python train.py --encoder_arch="poolformer" --encoder_norm="rmsnorm" --encoder_moe_every=1 --decoder_block="plain" --adamw_weight_decay_other_params=0.01
Rows from block 5 of the decoder of a small segmentation model, named by matrix and row number. Each number is 128 + 24 x the weight over its row's rms, rounded and kept within 0 to 255. All counts start at 0. After the name is the row's rms in percent of the matrix's.
After each channel's rows are labels from the 100 images, of 14848, where the channel reaches its highest value: "patch colour" is the nearest of a few named colours to the mean colour under the peak. Only what is clearly more common there than usual is listed. The data: Sentinel-2 satellite tiles (TerraMesh).
# conv: 3x3 conv (decoder.decb.1.1.conv.weight, 96x96x3x3, each kernel summed), inputs 0-95

conv.82 093 [107  96 127 113 106  94 104 186 139 108  77 114 141 136 123 130 164 112 140 111 120 139 130 116 160 147 119 133  96  99 102 121 130 109 119 100 173 111 160 132 121 159 104 116  93 151 105 133 107 112 147  81 140 108 130 111 112 130 146 153 162  96 148 133 128 146 102 121 123 159 156 173 153  98 114 126  93 114 157 117 104 165 144 116 160 133  97 102  87 131  89  90 162  99 100 145]
patch colour: white; pink

conv.88 070 [127 108 139 141 154 128 163 139 147 103 117 138 113 125 119  97 133 158 132  98 146 143 120 150 150 154 148  89 109 128  93 137  98 163 138 122 153 117 129  96 189  90 141 164  95 104 121 117 141 170  81 115  78 119 130 139  95  79  72 115 134 119 127 155 122 133  93 104 143 143 162 165 107 149 116 107 117  86  92  92 118 118 119 148  96 124 157 150 127 135 122 144 145 119 153 137]
patch colour: pink; white

conv.19 093 [ 95  95 109 135  93 159 116 152 108 116 124 138 140 132 156 155 120 129 137 149  85  90 134 110  84 118 131 107 136 133 137 136 113 142 122 101 120 147 204  94  95 120 118 119 112 156 143 113 109 122 124 142 140 113 144 117 135 111 118 123 154 125 132 112 149 117 123 159 106  90 108 144 204  93 138 137 152 115 130 137 114  23 122 137  96 145 133 110 108 108 139 114 124 128 114 131]
patch colour: white; pink

conv.30 118 [105  91  94 103  88 112 127  72 121  93 113 165 137 130 152 147 118 106 124 103 110  95 153  84 124 118 130 129 128 105 158 151  94 150 128  92 129 154 114  78  79 128 118 150 152 106 135 146 133 111 138 147 129 126 101  91 107 144 114  96 133 118 141  82 115 134 118 147 120  80  86 159 119  88 139 135 118 108 151 125 114  81  91 122 105 108 111  89 108 127 128  97 132 146 106 136]
patch colour: white

conv.71 096 [164 137 146 116 125 185 101  67 104 137 141 152 143 119 146 153 131 104 139 147  74 135 131 104 129 108 141 142 131 165 167 104  95 117 134 111 100 143 167 109  96 105 128 110 154 130 130  97 138 137 146 160  90 136 133 117 107  95  82  74 130 129 153 103 145 135 148 130 106 124 101 111 118 135 147 129 170 150 151 131 141  77 136  99  99 151 164 101 123 128 130  90 115 153 151 129]
patch colour: white

conv.27 065 [139  95 121 120 136 170 127  63 120 166 138 176 110 122 137 138 114 162 128 154  99 152 136 162  89 128  86 146  75 138 139  90 105 126 120 109 136 129 142  96 130 141 150 117 138 134 107 111 139 125 149 142  70 137  90 115 122 129  95 107 154 148 149 117 160 156 147 142 137 150 137 163  72 137 101  93 139 151  97 150 157  86  95 118 153 143 148 121 132 146 149 133 147 139 130 127]
patch colour: white

conv.28 065 [133 111 169 131 149 131 148 136 111 119 126 121 141 150 152 134 170 123 144 153  98 140 128 138 123 143 143 150 111 143 150 173 142 125 113 112 152 122 221 105 144 158 112 117 134 185 141 132 147 119 136 148 120 126 191 143 145 120 147 127 166 126 154 162 161 124 131 137  96 149 137 133 150 152 156 131 136 143 160 131  91  80 148 127  92 172 128 133 120 113 120 120 188 110 152 137]
patch colour: white; pink

conv.53 068 [158 123 149 121 129 124 134  81  82 139 138 146 117 132 134  85 139 109  91 124 180 132 143 147 132 167 143 129 118 146 103  92 139 149 142 149 137 161 134 135 146 140 115 117 154 154 132 124 139 123 148 125 112 128 172 162 118 110  57 113  84 140  91 180 156 121 154 109  97 137 119 100 107 143 129 107 121 159 155 125 159 112 124 151  62 151 170 120 124 110 125 155 122 145 147 108]
patch colour: pink; white