A small segmentation model, trained from scratch.
Model: 3.34M parameters, 64-pixel images, encoder arch poolformer, encoder norm rmsnorm, encoder activation geglu, encoder moe top_k, encoder num experts 8, encoder patch size [4, 4], encoder depths [5, 5], encoder widths [64, 128], decoder norm batchnorm, decoder activation relu, decoder widths [48, 96, 192, 192].
Training: soap at rate 0.0024, 8900 steps, batches of 256, held-out accuracy 72%.
Data: 36250 training examples, 62.9 epochs.
Rows from block 5 of the encoder of a small segmentation model, named by matrix and row number. Rows with one number within an expert belong to one neuron, the router's apart. Each number is 128 + 24 x the weight over its row's rms, rounded and kept within 0 to 255. All counts start at 0. After the name is the row's rms in percent of the matrix's.
After each expert's rows are labels from the 100 images, of 14848, where the router gives the expert most weight on average: "lies over" is the class under the peak; "patch colour" is the nearest of a few named colours to the mean colour under the peak. Only what is clearly more common there than usual is listed. The data: Sentinel-2 satellite tiles (TerraMesh).
# router: router (encoder.blocks.5.mlp.router.weight, 8x128, trained with AdamW), inputs 43-85
# gate: expert gate (encoder.blocks.5.mlp.gate, 8x64x128), inputs 43-85
# up: expert up (encoder.blocks.5.mlp.up, 8x64x128), inputs 43-85
# down: expert down (encoder.blocks.5.mlp.down, 8x128x64, transposed), outputs 43-85

# expert 0
router.0 091 [130 144 138 148 126 100 132 166 104 158 126 122 116 140 133 140 121 168 114 129 121 137 121 118 132 123 109 129 118 121 139 142 117 132 111  92 171 132 142  80 106 131 139]
gate.0 103 [112  92 137 113 152 137 121 114 102 146 137 125 106 125 144  84 139 103 136 146 104 111 120  94 130 121  95 179 158 119 135 108 121  97  90 124 167 101 168 106 156 144 145]
up.0 092 [126 157 147 111 109 150 113 167 143 121 113 160 131 141 138 143 155 131 150 118 135 134 148 139 117 151 146 113 158 109 134 113 137 135 158 117  97 133  88 112  99 105  89]
down.0 102 [109 128 175 103 142 109 145 111 116 160 165  88 102 151 165 141 131 126 128  87 124 136 157 110 196 129 129  98  68 126 129 151 140 120 125  90 141 138  75 122 100 165 161]
gate.1 102 [147 117 134 130 133 109 142 141 109 115 108 131 145 111 118 127 126 138 105 126 161 166 128  65 123 130 107 154 149 146  89 121 125  99 121 133 149 126 145 109 125 113 145]
up.1 084 [108 169 121 141 127 105 138 164 118 108 127 138 107 120 107 107 129 165  92  99 118 140 116  90 136 116 130 142 120 185  90 161 108  82 133 125 162 135 142 103  93 155 131]
down.1 091 [116 115 128 140 146 132 103 148 133 137 156 111 135 111 144 102 112 122 103 107  83 154 173 126 165 142 130 101  81 108 192 123 130 134 124 125 126 130 109 154  95 141 147]
gate.2 095 [151 119 122 132  94 143 114 133 128 159 150 153 118 162  98 133 122 127 138 176 135  89 127 138 129 107  99 152 166 132 159 125 134 117 151 114 106 117 115  95 140 105 193]
up.2 096 [108 147 121 130 119 133 138 148 119 146 137 150 118 124 122 124 130 113 115 165  88  86 109 153 139 123  78 112 159 148 104 123 126 104 136 109 147  93 163  79 140 112 172]
down.2 087 [147 152 165  95 180 110 137 118 141 135 114 118 108 167 109 126 108 106 160 118 104  84 129 155 166 112 105 111 105 129  86 149  99 153  93 133 157  68 142  97 146 124 131]
gate.3 100 [156  90 141 105 113 103 102 123 105 113 108 150 119 109 106 134  91 163 116 138 162 150 147 101 141 141 109 165 123 153 161 131 134 126 144 125 107 116 114 118 138 160 134]
up.3 105 [101 151 122  99 108 103  92 122 102 137 131 124 146 187 112 128 112 116 171 122 165 136 137  83 123 141 111 138 122 124 143 134 125 131 108 136 110 110  73 143 125 153 140]
down.3 094 [ 67 105 132 132 101 111  93 127  77 151 101  79  88 136 161 121  97 113 141 109 130 121 161 160 134  96 132  89 106 185  63 126 155 177 164 107 135 110  94 158 110 136 152]
gate.4 104 [145 138 173 156 116  87 182 115  94 134  82  94  73  82 136 137 103 129  90 128 146 150 108 183 134 186 159  90 104 152 121 174 143 120 128 135 136 138 146 103 127 125 113]
up.4 099 [142 136 145 116 163 114 111  99  82 149 109 129  82 160 115  75 118 106  53 113 148 139 144 127 161 149 132 131 117 109 174 185 151 110 138 114 129 124 160 104 131 171 122]
down.4 101 [144 140 128  98 150 149 141 106 154 107 180 119 161 138 109 151 148 101  94 164 130 155  84 117 112 151 117 139 138 102 128 114  87  97 100 139 144 132 162 121 136 121 110]
gate.5 106 [ 93 147 122 178 106 126 130 126 154  97  99 149 136  98 117 147 126 157 132  94 102 169 125 147 133  99 171 153 145 161 165 113 125 108 140 118 154 142 148 147 108 138 117]
up.5 115 [133 123  95  68 159 174 114 167 100 145 168 165 117 165 142 126 169 113 154 143 112 115 142 105 142 102 131  98 117 137 102 137 123 118 101 111 136  93 133 109 150 124 145]
down.5 108 [103 140 141 104 124 145 158  90 135 107 132 123 141 167 111 133  96  75 141 159 183 153 111 100 132 129 116 114 143 111 131 171 122 121 114 120 124 100 143  96 156 115 133]
gate.6 096 [114 128 147 170  99 113 157  93  97 110 103  97 100 121 141 141 148 125 138 132 151 149 123 147 123 146 132  84 122 106 138 160 113 141 105  99 172  72 136  76 135 109 167]
up.6 110 [126 100 116  81 150 144  83 110 164 134 155 185 148 113 121 108 146 106 133 138 121  88 111 146  79 126 151 180 142 149 126  92 143 127 127 153  67 179 126 168 118 125  88]
down.6 098 [114 139  98 108 107 141  89 153 102 169 148 129 116 148 132 130  94 119 159 100 154 119 156 137 157  73 122 114  99 130 172 139 127 171 129  86 110 109  76 155 112 112 158]
lies over: water
patch colour: grey

# expert 6
router.6 097 [143 115 146  84  92  81 130 157 132 139 151  82 114  95  88 129 124 132 121 123 120 124 127 154 105 124 148 125 166 111  80 149  82 124 103 141 178 137 133 139 107 123 125]
gate.0 103 [147 104 147 131 124 139 123 130 137  99  71 179 133  89 117 143 115 170 107 135  82 126 121 121 127 106 129 133 139 135 132 115 131 124 132 114 188 105 141 143  89 131 153]
up.0 106 [164 109 155 121 133 155 122 122 151  98  54 152 126 123 117 119 115 145 101 118 102 104 131 124 133 107 129 112 152 127 133 124 157 132 165 103 162  90 156 134  94 129 132]
down.0 095 [106 157 149  91 160 101 135  99 135 147 122  90 145 167 169 130 122 122 135  85 141 126 154 110 177 107 122 133  92 115 125 112 120 111 121 110 128  76  86 112 166 154 160]
gate.1 086 [121 109 154  91 150 117 126  95 156 125 128 120 126 151 101 139 104 146 110 163  75  94 162 154 137 135 116 100 143 152 159  82 143  81 140 138 140 123 115 112 126 167  86]
up.1 086 [145 140 112 124 132 170 143 160 100 147 201  85 155 160 158 119 133 115 107 120 103 165 141 147 122 152 142 140 121 128 155 134 122 148 144 160 113 151  80 126 136 104 128]
down.1 080 [120 134 134  91 128 129 126 109 137 117 133  94 163 154 103 113 127 136  97 130 123 135 138 124  79 148 106 140 120  80 156 109 121 130  99 181 136 167 116 148 122 147 106]
gate.2 092 [ 88 140 151  93 148 160 120 167  99 184 144 100 151 177 109 155 115 105  89 125 110 107 136 114 116 126 106  98 105 155 167 149 125 139 129 116 117 148 115 155 130 131 127]
up.2 091 [128 140  94 165 104 152 154 120 172 139 139 151 145  95 126 123 123 141 149 164 134 133 141 142 131 134 110 119 159 143 121  94 137 111 121  95 137 124 130 106 163 138 122]
down.2 098 [127  86 143 151 141 123 143 175 111 159 133 117 114 152 123 112 112 132 120  70 105 111 165 124 181 139 146 146  92 136 129 115 139 119 146 143  82 145 113 151  86 131 128]
gate.3 103 [128 122 184 120 126 133 124 104 102  96 111 109 105 144 129  99 104  68 101 157 170 144 175 128 118 165 122 119 110 109 125 152 162 133 132 125 131  92 119 122 135 133 141]
up.3 094 [144 149  95 119 127 174 149 190 165 175 160 152 157 110 150 110 123 114 130 132 100 174  92 140 126 109 180 132 139 114 160 152 106 152 119 132 154 174 149 161 136 121 105]
down.3 086 [144 141 132  98 125 134 171 172 162 101 119 133 169 140  85 128 117 114 147 147 133 167  99  96 113 113 133 156 138 113  97 104  92 120  86 148 121 131 118 137 174  76 106]
gate.4 118 [117 142 174 155 144 112 115 162  96 139 107  84 132 140 126 121 130 117 150 119 160 124  66 123 109 122 125 146 102 137  87 144 107 141 124 127 153  85 165 140 141 129 163]
up.4 128 [133 102 136  83 107 145 117 133 158 124 178 146 127 157 142 136 130 148 126 185  96 127 160 134 173 131 124 122 138  82 143 123 139 113 118  99 118 116 106 126 118 130 114]
down.4 113 [ 70 128 124 184 112 135 139 134  78 159  65 110 142 133 170 146  96 117 146 110 178 147 173 111 136 134 159 105 134 111  82 160 128 119 122 130 127 143  96 138 136 128 132]
gate.5 102 [145 116 171  86 150 133 124 131 178  83 156 101 126 129 147 115 147 142 126 140 153 142 161 129 135 126 116 112 152 157  64 111 111  94 129 158 109 129 164 115 126 146 105]
up.5 100 [120 136 111 122  74 126  74 153 161 181 163 126 125 138 116 141 135 139 135 132 107 106 137 134 144 124 134  95 125 126 158 111 178 129 143 140 160 143  98 163  79 116 114]
down.5 113 [186 146  96 102 100 102 170  90 146  78 129 132 118  90 111 154 137 161 130 169 164 147 101 126 105 149 112 127 140 133 105 104 115 131 154 124 140 130 120 138 119 103 150]
gate.6 096 [123 133  92 110 125 112 111 131 124  98 112 105 161 153 129 118 103 143 120 105 138 160  80  93 171  86 138 148 137 162 140 126  98 129 136 138 101 109 119 130 134 121 117]
up.6 089 [129 140 141 132 102 124 108 122  95 148 135 101 166 172 116  68 102 166  98 110 143 151 150 110 193 149 125 120 129 114 153 156 141 158 155 135 140 151 100 114 134 144 129]
down.6 102 [151 128 142 199 128 116 118 131 129 129  80 128 129  69 143 138  92 162 139 114  99 133 128 127 109 128 162 164 155 112 143 105 140 143 120 176 113 141 140 135 112 147  91]
lies over: trees
patch colour: black

# expert 7
router.7 101 [150 135 113 117 141 160 109 154 127 128  75 170 123 117 125 102  72 118 133 116 137 145 128 121 115 162 106 138 159 161 131 117 121 176 111 131 163 130 119 133 127 128 151]
gate.0 090 [124 135 171  88 128 127 145 157  95 137 129 118 107 142 119 153  96 137  98 107 140 109 121 100 156 124 130 137  92 123 131 149 134 114 161  82 141 139 107 160 144 109 163]
up.0 087 [106 176 141 131 144 103 148 156 143  92 137 125 117 139 137 186 166 173 152 122 122 120  61 113 127 106 126 151 144 152  96 122  84 105  75 120 131  94 102 150 122 156 122]
down.0 090 [120 135 106 108  84 125 154 102 150 151 149 131 135 125 158 148 154 109 166 159 149 187 137 148 112 140 150  99 161 154 167 140 138  90 131 158 131 130 106 126 148 109 146]
gate.1 094 [106 156 183 112 135 120  98 126 141 161 120 109 102 136 149 141 126 116 147 165 140  86  97 131 134 132 115  83  99 141 135 165 144 129 136 130 117  77 127 105 124 117 124]
up.1 091 [108  86  98 154 129 129 136  89 131  83 122 154 136 108 101 112 115 154 120  78 134 135 165 133 127 116 112 163 138 127 105  86 108  90 125  98 100 162 137 166 106 144 145]
down.1 091 [131 125 163 128 129 124  89 146 114 170 145 123  90 140  93 116 145 123 155 100 101  99 129 135 121 143 172 128 121 147 154 138 151 111 152 169  81 121 151 123  86 119 119]
gate.2 096 [ 87  90 197 142 141 130  76 147 105 183 130 108 140 163 146 117 134 146 135 109 114 140 115 102 182 115 157 110  90 129 102 166 157 122 108  76 144 126 156 161 110 134 127]
up.2 110 [121 140 144  75 114 141  90 150 133 161 168 123 118 169 123 143 153 140 112 102  98  84 112  93 165 138 121 108  82 122 131 163 144 143 130 123 134 125 114 124 130 106 131]
down.2 115 [170 115 113 136 121 148 180 129 128 109  72 140 134 109  97 132  98 135  74 127 159 150 120 117 125 134 117 146 149 106  92 130 110 124 129  97 144 132 140 127 105  83 146]
gate.3 108 [136  90 167 133 133 103 152 125 147 142  99 128 160  89 145 123 106 110  73 160 133 158 132 131 115 126 132 159 122 151 106 127 132 129  73 122 140 126 141 161  93 145 154]
up.3 101 [143  79 149 147 131 113 158  99 137 123 114 106 134  57 111 132 100 169 116 151 136 100 162 171 106 140 135 153 115 152 127 104 121 138 122 143 148 127 122 132 114 153 140]
down.3 094 [114 140 148 141 144 130 146 151 133 130 154 127 133 111 119 157 113  95 110 167 180 141 125 145 168 136 159 143 140  91 154 133  86 107  92 134 170 102 137 104 157 107 119]
gate.4 111 [150 143 151  98 163 144 133 107 110 109 149 111 131 152 134 115  94 166 133 112 157  97 179 133 160 165  94 137 114 135 163 122 127 157 134  96 110 125 116 117 143 162 149]
up.4 098 [137 133 156 141 107 129 139 100 118 122 120 114 108 122 132 160 133 123  87 135 118 121 106 172  85 137 136 102 123 125 121 143 140 123 178  83 169 114 158 128 125  95 142]
down.4 103 [100 114 126 155 166  96 129 128 125 101 127 135 156 156 110 127 135  96 123 154 125 130 126 130  93 134 132 148 153  90 134  98 109 108 112 157 125 128 137  79 168 115 116]
gate.5 089 [ 93 117 136  83 156 123 115 137 149 150 154 145 125 128 145 128 155 115 174 129 136 140 132 117 126 118 133  93 105 141  96 101 103 114  94 125 111  90  92 145 154 133  99]
up.5 084 [136 173 136 163 151 127 144 126 104 146 126 133 143 122 150 153 155  96 165  92 145 149 118 146  86 173  87 155 113 147 146 125 137 128 125 152  93 136 107 134 147 118 112]
down.5 086 [ 70 144 156 162 135 134  62 130  95 161 118 135 146 124 159 137  91 125  78 120 108 114 169 122 137  84 154 122 135 110 122 109 159 160 160 111 131 182 122 144  76 135 109]
gate.6 085 [107 152 136 183 128  93 152 124  97 174 104 111 124 100 144 136 166 136 155 132 119 143 109 113 125 122 130 129 120 110  79 131 157 124 141 114 109 154 163 104 112  96 106]
up.6 093 [129 130 164 154 140 123 141 140 122 145 102 142 118 125 124 122 143 116 144 141 131 156  51 120 126 119 134 112 148 116  85 128 163 118 140 116 138 150 199  96 113 117  96]
down.6 105 [101 158 132 116 116  91  90 107 111 151 185 106 146 155 155 159 149 179 154 128  92 132 125 118 125 103 144 150 100 117 126 115 127 143 123 150 118 148  90 153 115 177 139]
lies over: snow or ice
patch colour: white; pink

# expert 5
router.5 088 [109 115  59 144 120 150 105 131  83 102 136 126 159 127  99 151 128 123 131 125 103  80 106 142 145  95 128 131 146  91 117 152 148 159 144 163 126 127 146 102 155  54 109]
gate.0 101 [ 92 150 142 156 158 134 122 140 159 136 114 116 187  80 145 175 125 122 145 115  86  84 118 123 115 111 126 179  98 102 117 157 141 170  91 127 100 150 104 175  94 110 119]
up.0 103 [ 83 115 137 131 140 111 155 130 113 119 119  87 176  98 122 161 115 138 138 148 151 128 151 119 144 113 134 144 139 104 138 153  90 106  80  98 130 110 144  96 179 118 116]
down.0 125 [134 116 116 112  87 103 130 138 130 158 143 170  83 120 137 133 163 157 170  97 114 115 132 161 100 153 164  92 111 168 125 148 166 110 164 137 102 135 134 162  80 107 116]
gate.1 096 [131 156  96 110 153 168 141 170 106 150  75 165 168  98 129 124 110  98  76 115  93 125 128 109 153 117 119 108 151 120 151  80 119 125 117 160 186  89 143 118 169 113 104]
up.1 095 [105 157 141 130  94 144 149 187 146 124  98 155  93 141 108  99 103 140 114 115 105 124 115 120 152 101 110 147 133 165 117 138 174 140 151 117 121 137 114 159 104 136 127]
down.1 099 [117 137 130 114 129 157 153 108 104  71 157 110 158 141 117 158 140 141 148 162 133 164 110 114 129 111  88 164 135 121 118 112 100 118  93 136 154 137 133 126 157 121 169]
gate.2 105 [137 143 113 120 150 132 140 114 113 133 115 126  93 112 128 160 151  59 149 109 104 122 125 161 140 112 204 134 124 125 118 146 123  96 122 187 135 161 134 109 136 114 120]
up.2 113 [ 82 145 129 132 109  88 117 124 132 146 151 122 153 153 107 120 108 146  96 136 143 130 110 102 118 113  93 143 134 167 163 103  78 152  96 122 140 120 126 165 167 145 110]
down.2 106 [138  83 145  89 151 135 112 124 136 120 129 178 113 173 105  72 155  98 114 117 104 118 134 113 102 122 145 118 100 132 194 164 125 117 126 153 109 139 108 106 135 161 109]
gate.3 107 [ 89 109 155 177 110 132 110 155 125 133  91  97 169 111 162 123 148 123 136 124 143 106 141 194 134 138 177 101 151 121 132 113 154 118 116 161 158 145 142 109 154 104  79]
up.3 102 [112 110 108  79 126  91 147 115 162 119 173 106  95  88 151 124 140 132 130 146 179 131 118 144 115 123 112 131 140 124 121 159 140 129 134 131 103  99 153 119 138 140 146]
down.3 095 [ 83 124 142 153 131 157 127 141 111 161 109 105 126 143 148 150 104 133 140 106  95 106 172 131 163  99 134 129 100 130  91 116 152 163 125 118 127 132  60 152 126 152 124]
gate.4 083 [160 124  97 132 104 122 140 130  94 158 102  88 136  89 128 146 136 134  82 141 153 142 130 162 147 101 165 131 124 155 125 135 130 144 140  83 108 122 128 148 124  96 137]
up.4 089 [153 130  92 103 135 158 135  96 140 128 149 170 118 102 112 135 117 123 173  90 106 118 162 105  98 142 133 117 140 123 146 155 125 126 104 165 139 170  92 137 139 139 140]
down.4 084 [ 94  94 146 175 131 104 120 131 113 149 134 103 105 147 178 137 118 150 155 118 129 130 161 109 150 148 132  98  95 122 149 151 140 118 137 115 111 137 102 111 112 138 172]
gate.5 095 [137 111 119 158 116  98 108 156 126 125  93 121 144 104 133  67  86 146 136 176 116 162 114 116 155 144 100 130 142 117 161 139 147 127 123 109 141 139 150 116 129 156 126]
up.5 089 [ 98 125 127 119 107 101 111 156 158 144 122 167 128 124 120 151 131 157 124 112 196 151 142  85 124  97 169 122 121 147 153 144 135 153  93 164  80  75 111 137 116 119  96]
down.5 084 [127  54 125 168  88 105 121 127  97 154 140 110 112 149 138 100 133 144 108 125 109 159 143 164 114 144 156  76 129 150 160 146 148 125 162 164 101 155 158 155  98 135  99]
gate.6 114 [126  86 115  91 124 105 126 126 112 130 168 115 135  82 104 141 155 147 130 129 104 107 149 156 169 104 116  82 109 162 172 140 108  88 116 149 185 130 116 149 118 137 134]
up.6 124 [109  88 109 133 137 128 132 132 147 162 177 120 127  76 122 144 154 141 129 142 100 127 161 145 137 136 121 110  85 138 157 133 122 123 119 117 152 125  90 162 118 155 122]
down.6 109 [124 120 115 168  85 144 125  99 111 130 111 129  97 100 144 132 148 119 150 154 165 144 107 180  68 164 132  88 168 153 117 135 171 137 147 133 156 153 171 131 103  94 131]
lies over: rangeland
patch colour: orange

# expert 4
router.4 110 [114 107 126 102 158 100 130 133 158 134 184  78 122 130 117 115 120 152 116 152 161 151 166 137 108 127 126 122 126  97 119 130  99 103 143 198  76 101 140 101 114 113 112]
gate.0 091 [119 101 123 130  90  97  88  74 132 119  90 127 163 134 145 148 146  57 147 137 125 107 156 126 117 150 154 148 130 129 184 114 166 139 152 136 114 120 120 132 133 103 104]
up.0 098 [104 176 157 126 146 154 151 174 128 161 135 148  85 124 123 137 144 178 145 128  86 109 105 135 134 113 121 111 124 140  80 115 113 122 128 129 157 114 147 158 131 149 132]
down.0 099 [159 153 112  73 111 122 141 131 147 142 113 119 146 117  92 148 135 163  82  93 106 127  81 127 123 144  82 132 111 132 100  89 112 169 112 137 144 114 157 163 133 142 105]
gate.1 088 [123 114 157 127 153 130 112 136 155 115 145 156  92 162 142 126 165 162 166 115 137  90 139  97 126 130 123 111 115 120 113 100 126 100 139 132  89 103 131 127 114 142 106]
up.1 096 [138 139 135 116 108 102 145 118 104 163 152  99 164 127 131 109 118 137  96 120 166 126 140 134 145 144 127 148 107  95 165 152 167 147 125 140 130 182 113 132 107 112 143]
down.1 096 [ 71 124 110 122 111 146  93 146  97 135 133 130  97 104 171 119 113 153 148 103 134 106 176 143 163 120 137  90 120 137 123 172 156 162 144 124 147 117 100 140 112 144 145]
gate.2 105 [151  98  97  89 113 109 123 121 132 124 122 144 143 118 139 165 161  86 108 120 129  82 128 169 151 116 180 105 166 156 149 140 147 125 125 167 152 132 175 118 129 111  95]
up.2 114 [112 141 127 110  98  72 105 119  85 162 150 125 115 173 115  74 100 102 157 142 161 125 120 131 106 132 129 102 129 146 165 135 143 155 138 125  75 167  83 146  98 147 142]
down.2 118 [106 154 172 128 169 134  94 168  99 139 130 110 154 130 163 108  92 124 100 148 102  80 150  89 177 104 122 169 113  97  99 105 122 125 108  81 122 123 117 119 123 146 146]
gate.3 087 [157 106  87 114 105 151 126  99 160  80 106 169 163 110 137 138 103 141 170 127 138 133 101 167 127  71 141 170 144 140 130 118 121 131 119 164 125 140 146 114 131  79 141]
up.3 094 [132 130 155 113 145 113 148 158 110 175 162 116 101 115 129 119 150 140 140 120 107  89 132  98 103 119 150 160 131 151 164 118 116 109  98  86 129 127 125 164  92 157 114]
down.3 091 [200 102 133  98 116 150 106 169  97 146 137 159 119 134 105 104 119 121 118  62  87 117 140 105 144 121 138 141 102 127 159 138 130 152 138 106 107  97 114 159 103  81 131]
gate.4 109 [160 129 154 120 133 156 168 123  96  99 106 125  92 129 119 123 107 132 117 175 137 105 193 152 149 136 131 130 107 110 147 109 121 138 155 113 116  91 125 124 148 102 130]
up.4 113 [162 141 106 115 127 118 109 156 120 116 142 157 126 110 118 135 118 106 167 123  77  75 119 164 103 115 148 149 120 123 161 139 133  98 108 163  87 136 108 119 123 119 141]
down.4 120 [113 150 172 140 146 132 111 100  96 119  83  81 117 176 123 122 133 119 124 160 147 139 110 125 123 142  89 121 141 115 109 127 120 123 109 121 154 122 162 100 161 161 135]
gate.5 097 [120 107 154 146 118 140 131 131  92 160 117  87 106 132 141  85 114 107  92 142 119 154 147 159 133 128 107  77 115 131 112 154 133 131 136 101 178 154 108 121 126 153 140]
up.5 104 [157 140 109 123 157 127 144 160 164 138 161 161 139 158 151 126 148 114 134 133 130 100 116 101 105  89 126 147 134 141 124  95 106 125 104 118  76 120 138 137 119 108  79]
down.5 102 [ 78 105 138 127 154 142 115 158 137 157 175 156 158 151 151 136 160 106 144 118 104 159 173  86 163  85 166 138 126  92 111 134 111 111 130 134 123 107  69 123 138 144 129]
gate.6 120 [144  99  97 121  89 104 114 134 161 110 149 149 149  78 108 178 147 149 157 133 142 137 129 170 117 116 166 133 131 129 116  98 121 136 124 162 112 163 124 149 112 119 104]
up.6 117 [137 110  95 118 132 113 124 122 169 112 147 149 166 110 101 188 154 160 145 124 131 140 106 137 127 114 142 139 139 104 149  89 113  96  92 163 107 163 126 138 118 140  82]
down.6 121 [104 129 106 154  86 133 145  97  85 159 146  81 115 151 120 162 154 140 131  86 136 130 108 157 138 140 125  91 100 165 119 144 154 141 143 128 167 125  93 157 139 123 135]
lies over: crops
patch colour: brown

# expert 1
router.1 112 [ 94 158 115  77 104 156 166 105 141 133 122 147 105 140 105 146 140  97 125 115 131 158 145 156 146  93 157 119 107 131 106 154 118 141 168  93 126 115 117  93 157 100 153]
gate.0 099 [135 115 128 104 131 136 134 102 142 179 154 149 115 150 124 128 152 116 185  89 117 106 161 133 135 115 143  82  90 138 149 136 145 108 148 114 151 127 122 144  95 152 126]
up.0 102 [166 125 142 165 145  92 201 125 129  67 138 109 110  71 128 143 114 130  83 146 120 152 162 132 155 164 129 137  78 138  80 168  82  94  87 150 127 122 112 102 138 138 151]
down.0 094 [125 141 107 134  99 128  76 136  92 113 106 138 116 157 137 116 100 136 151 146 115 142 113 170 135  96 132 109 130 155 127 125 155 156 143 135 154  86 158 135 134  75 115]
gate.1 107 [128 127 110 118 124 119 139 130 175 127 102 140 157 114 151 120 140 103 141 131 133 128 105 122 107 114 135 147 148 122  77  72 113 103 137 165 121 123 155 108 153  86  82]
up.1 103 [138 129 143 104 130 134 128 110 175 125 116 131 155 131 140 132 154 113 122 128 134 123 112 119 118 129 139 147 122 104  75  61 122 100 111 163 113 108 167 107 144  75  88]
down.1 084 [148 105 102  93 104 116 155  94 150 107 149 131 147 150 126 135 156 102  80 160 146 158 160 170 119 134 107  94 122 137 160 141 108 109 109 119 152 168 112 107 137 162 134]
gate.2 089 [103 129 150 136 107 117 119 136 137 134 126 151 168  76 130 154 132 171 143 135 102  99 151 143 105 147 111 155 132 122 132  86 144 167 110 159 135 138  92 162 101 110 133]
up.2 106 [114 101 102 138 116 133 102 141 123 141 154 159  91 191 128 130 104 129 159 114 127 129 139 124 145 116 150 112 102 121 150 189 184 149 142 110 102 111 103 136 113 161 136]
down.2 107 [125 157 122 149 121 155 146  87 126 105  96 118 132 132 126 146 169 142 122 118 145 143 107 172 107 171 113  99 159 164  90 110 131 140 131 148 156 126 182 121 162 112 126]
gate.3 085 [151  86 105 135  96 131 163 122 140 166 108 139  91  83 111 148 105 136 102 124  99 142 138 169 130 129 164 104  90 193 108  85 136 118 146 130 120 161 150 137 128 147 121]
up.3 082 [159 124 167 148 155  76 123  96 123  67 128 123 107 155 131 107 110 124  74 149 154 109 156 116 143 168  73 116 104 118 100 141 142 128 140 140 135  74 129 110 134 133 175]
down.3 089 [117 141 167 124 123 100 123 148 127 164 153 138 111 106 165 151 134 152 130  99  97  93 136 120 140 137 120 147 110 135  99 110 144 159 132  89 141 149 120 153  84 162 127]
gate.4 103 [131 176 127 126 100 111 128 122 154 156 106 123 130 155 105 145 114  97 110 103 125 147 124 157  94 138 108 129 122 131 161 117 157  96 176 130  66 151 101 116 147 164 109]
up.4 108 [111  90 129 147 130 154 146 150  69 105 144 166 122  96 147 131 116 154 111 153 117  94 161 126 166 118 141 125 123 140 105 136 117 140  98 141 159 105 153 147 100 121 164]
down.4 098 [123 150 161 159 157 103 131 133 116 140 162 103 111 145 133 127 172 144 189 129 126 119 123 130  93 156 149 133 105 115 119 110 121 111 113 155  93 138 150 116 147 175  79]
gate.5 107 [127 107 148 136 172 148 152 155 156 153 114 149 152 117 127  96 141 121 114 179  91 129  80 140 108 135 151 184 123 113 107  96 119 109 138 134  87 154 144 109 148 100 122]
up.5 107 [ 94 134 141 108 113 104 159  98  81  93 146 119  85 121 145 146 136 117 136 127 188 106 164 144 146 125  88  80 130 159  96 152 132 116  97 118 154  88  90 117 119 138 144]
down.5 111 [156 114  98 118  63 130 127  94 142 118 145 126 122 121 119 124 165 124 123 127 112 141 122 172 110 124 125  77 157 167 113 147 136 152 161 131 158 131 168 161 131  93 111]
gate.6 100 [147 151 138 114 116 131 171  83  88  94  87 122 129 123 118 170 115  89  94 119 170 120 132 142 155 131  98 136 117 126 135 128 121 137 133 107 122  94 147 110 166 144 157]
up.6 096 [ 96  95 124 124 132  92  64 162 139 144 159 121 111 150 129 100 126 169 171 115 124 118 143 170  97 122 171 100 155 136 152 124 135 120 113 173 149 174 118 163 104 147  92]
down.6 089 [129 131 113 112 128 163 183 154 130 132 171 143 112 144 108 117  85 128  78 128  81 129 119 157 158 158 134 111  96 159 171 141 126 113 102 134 112 120 116 161 139 182 145]
lies over: water
patch colour: black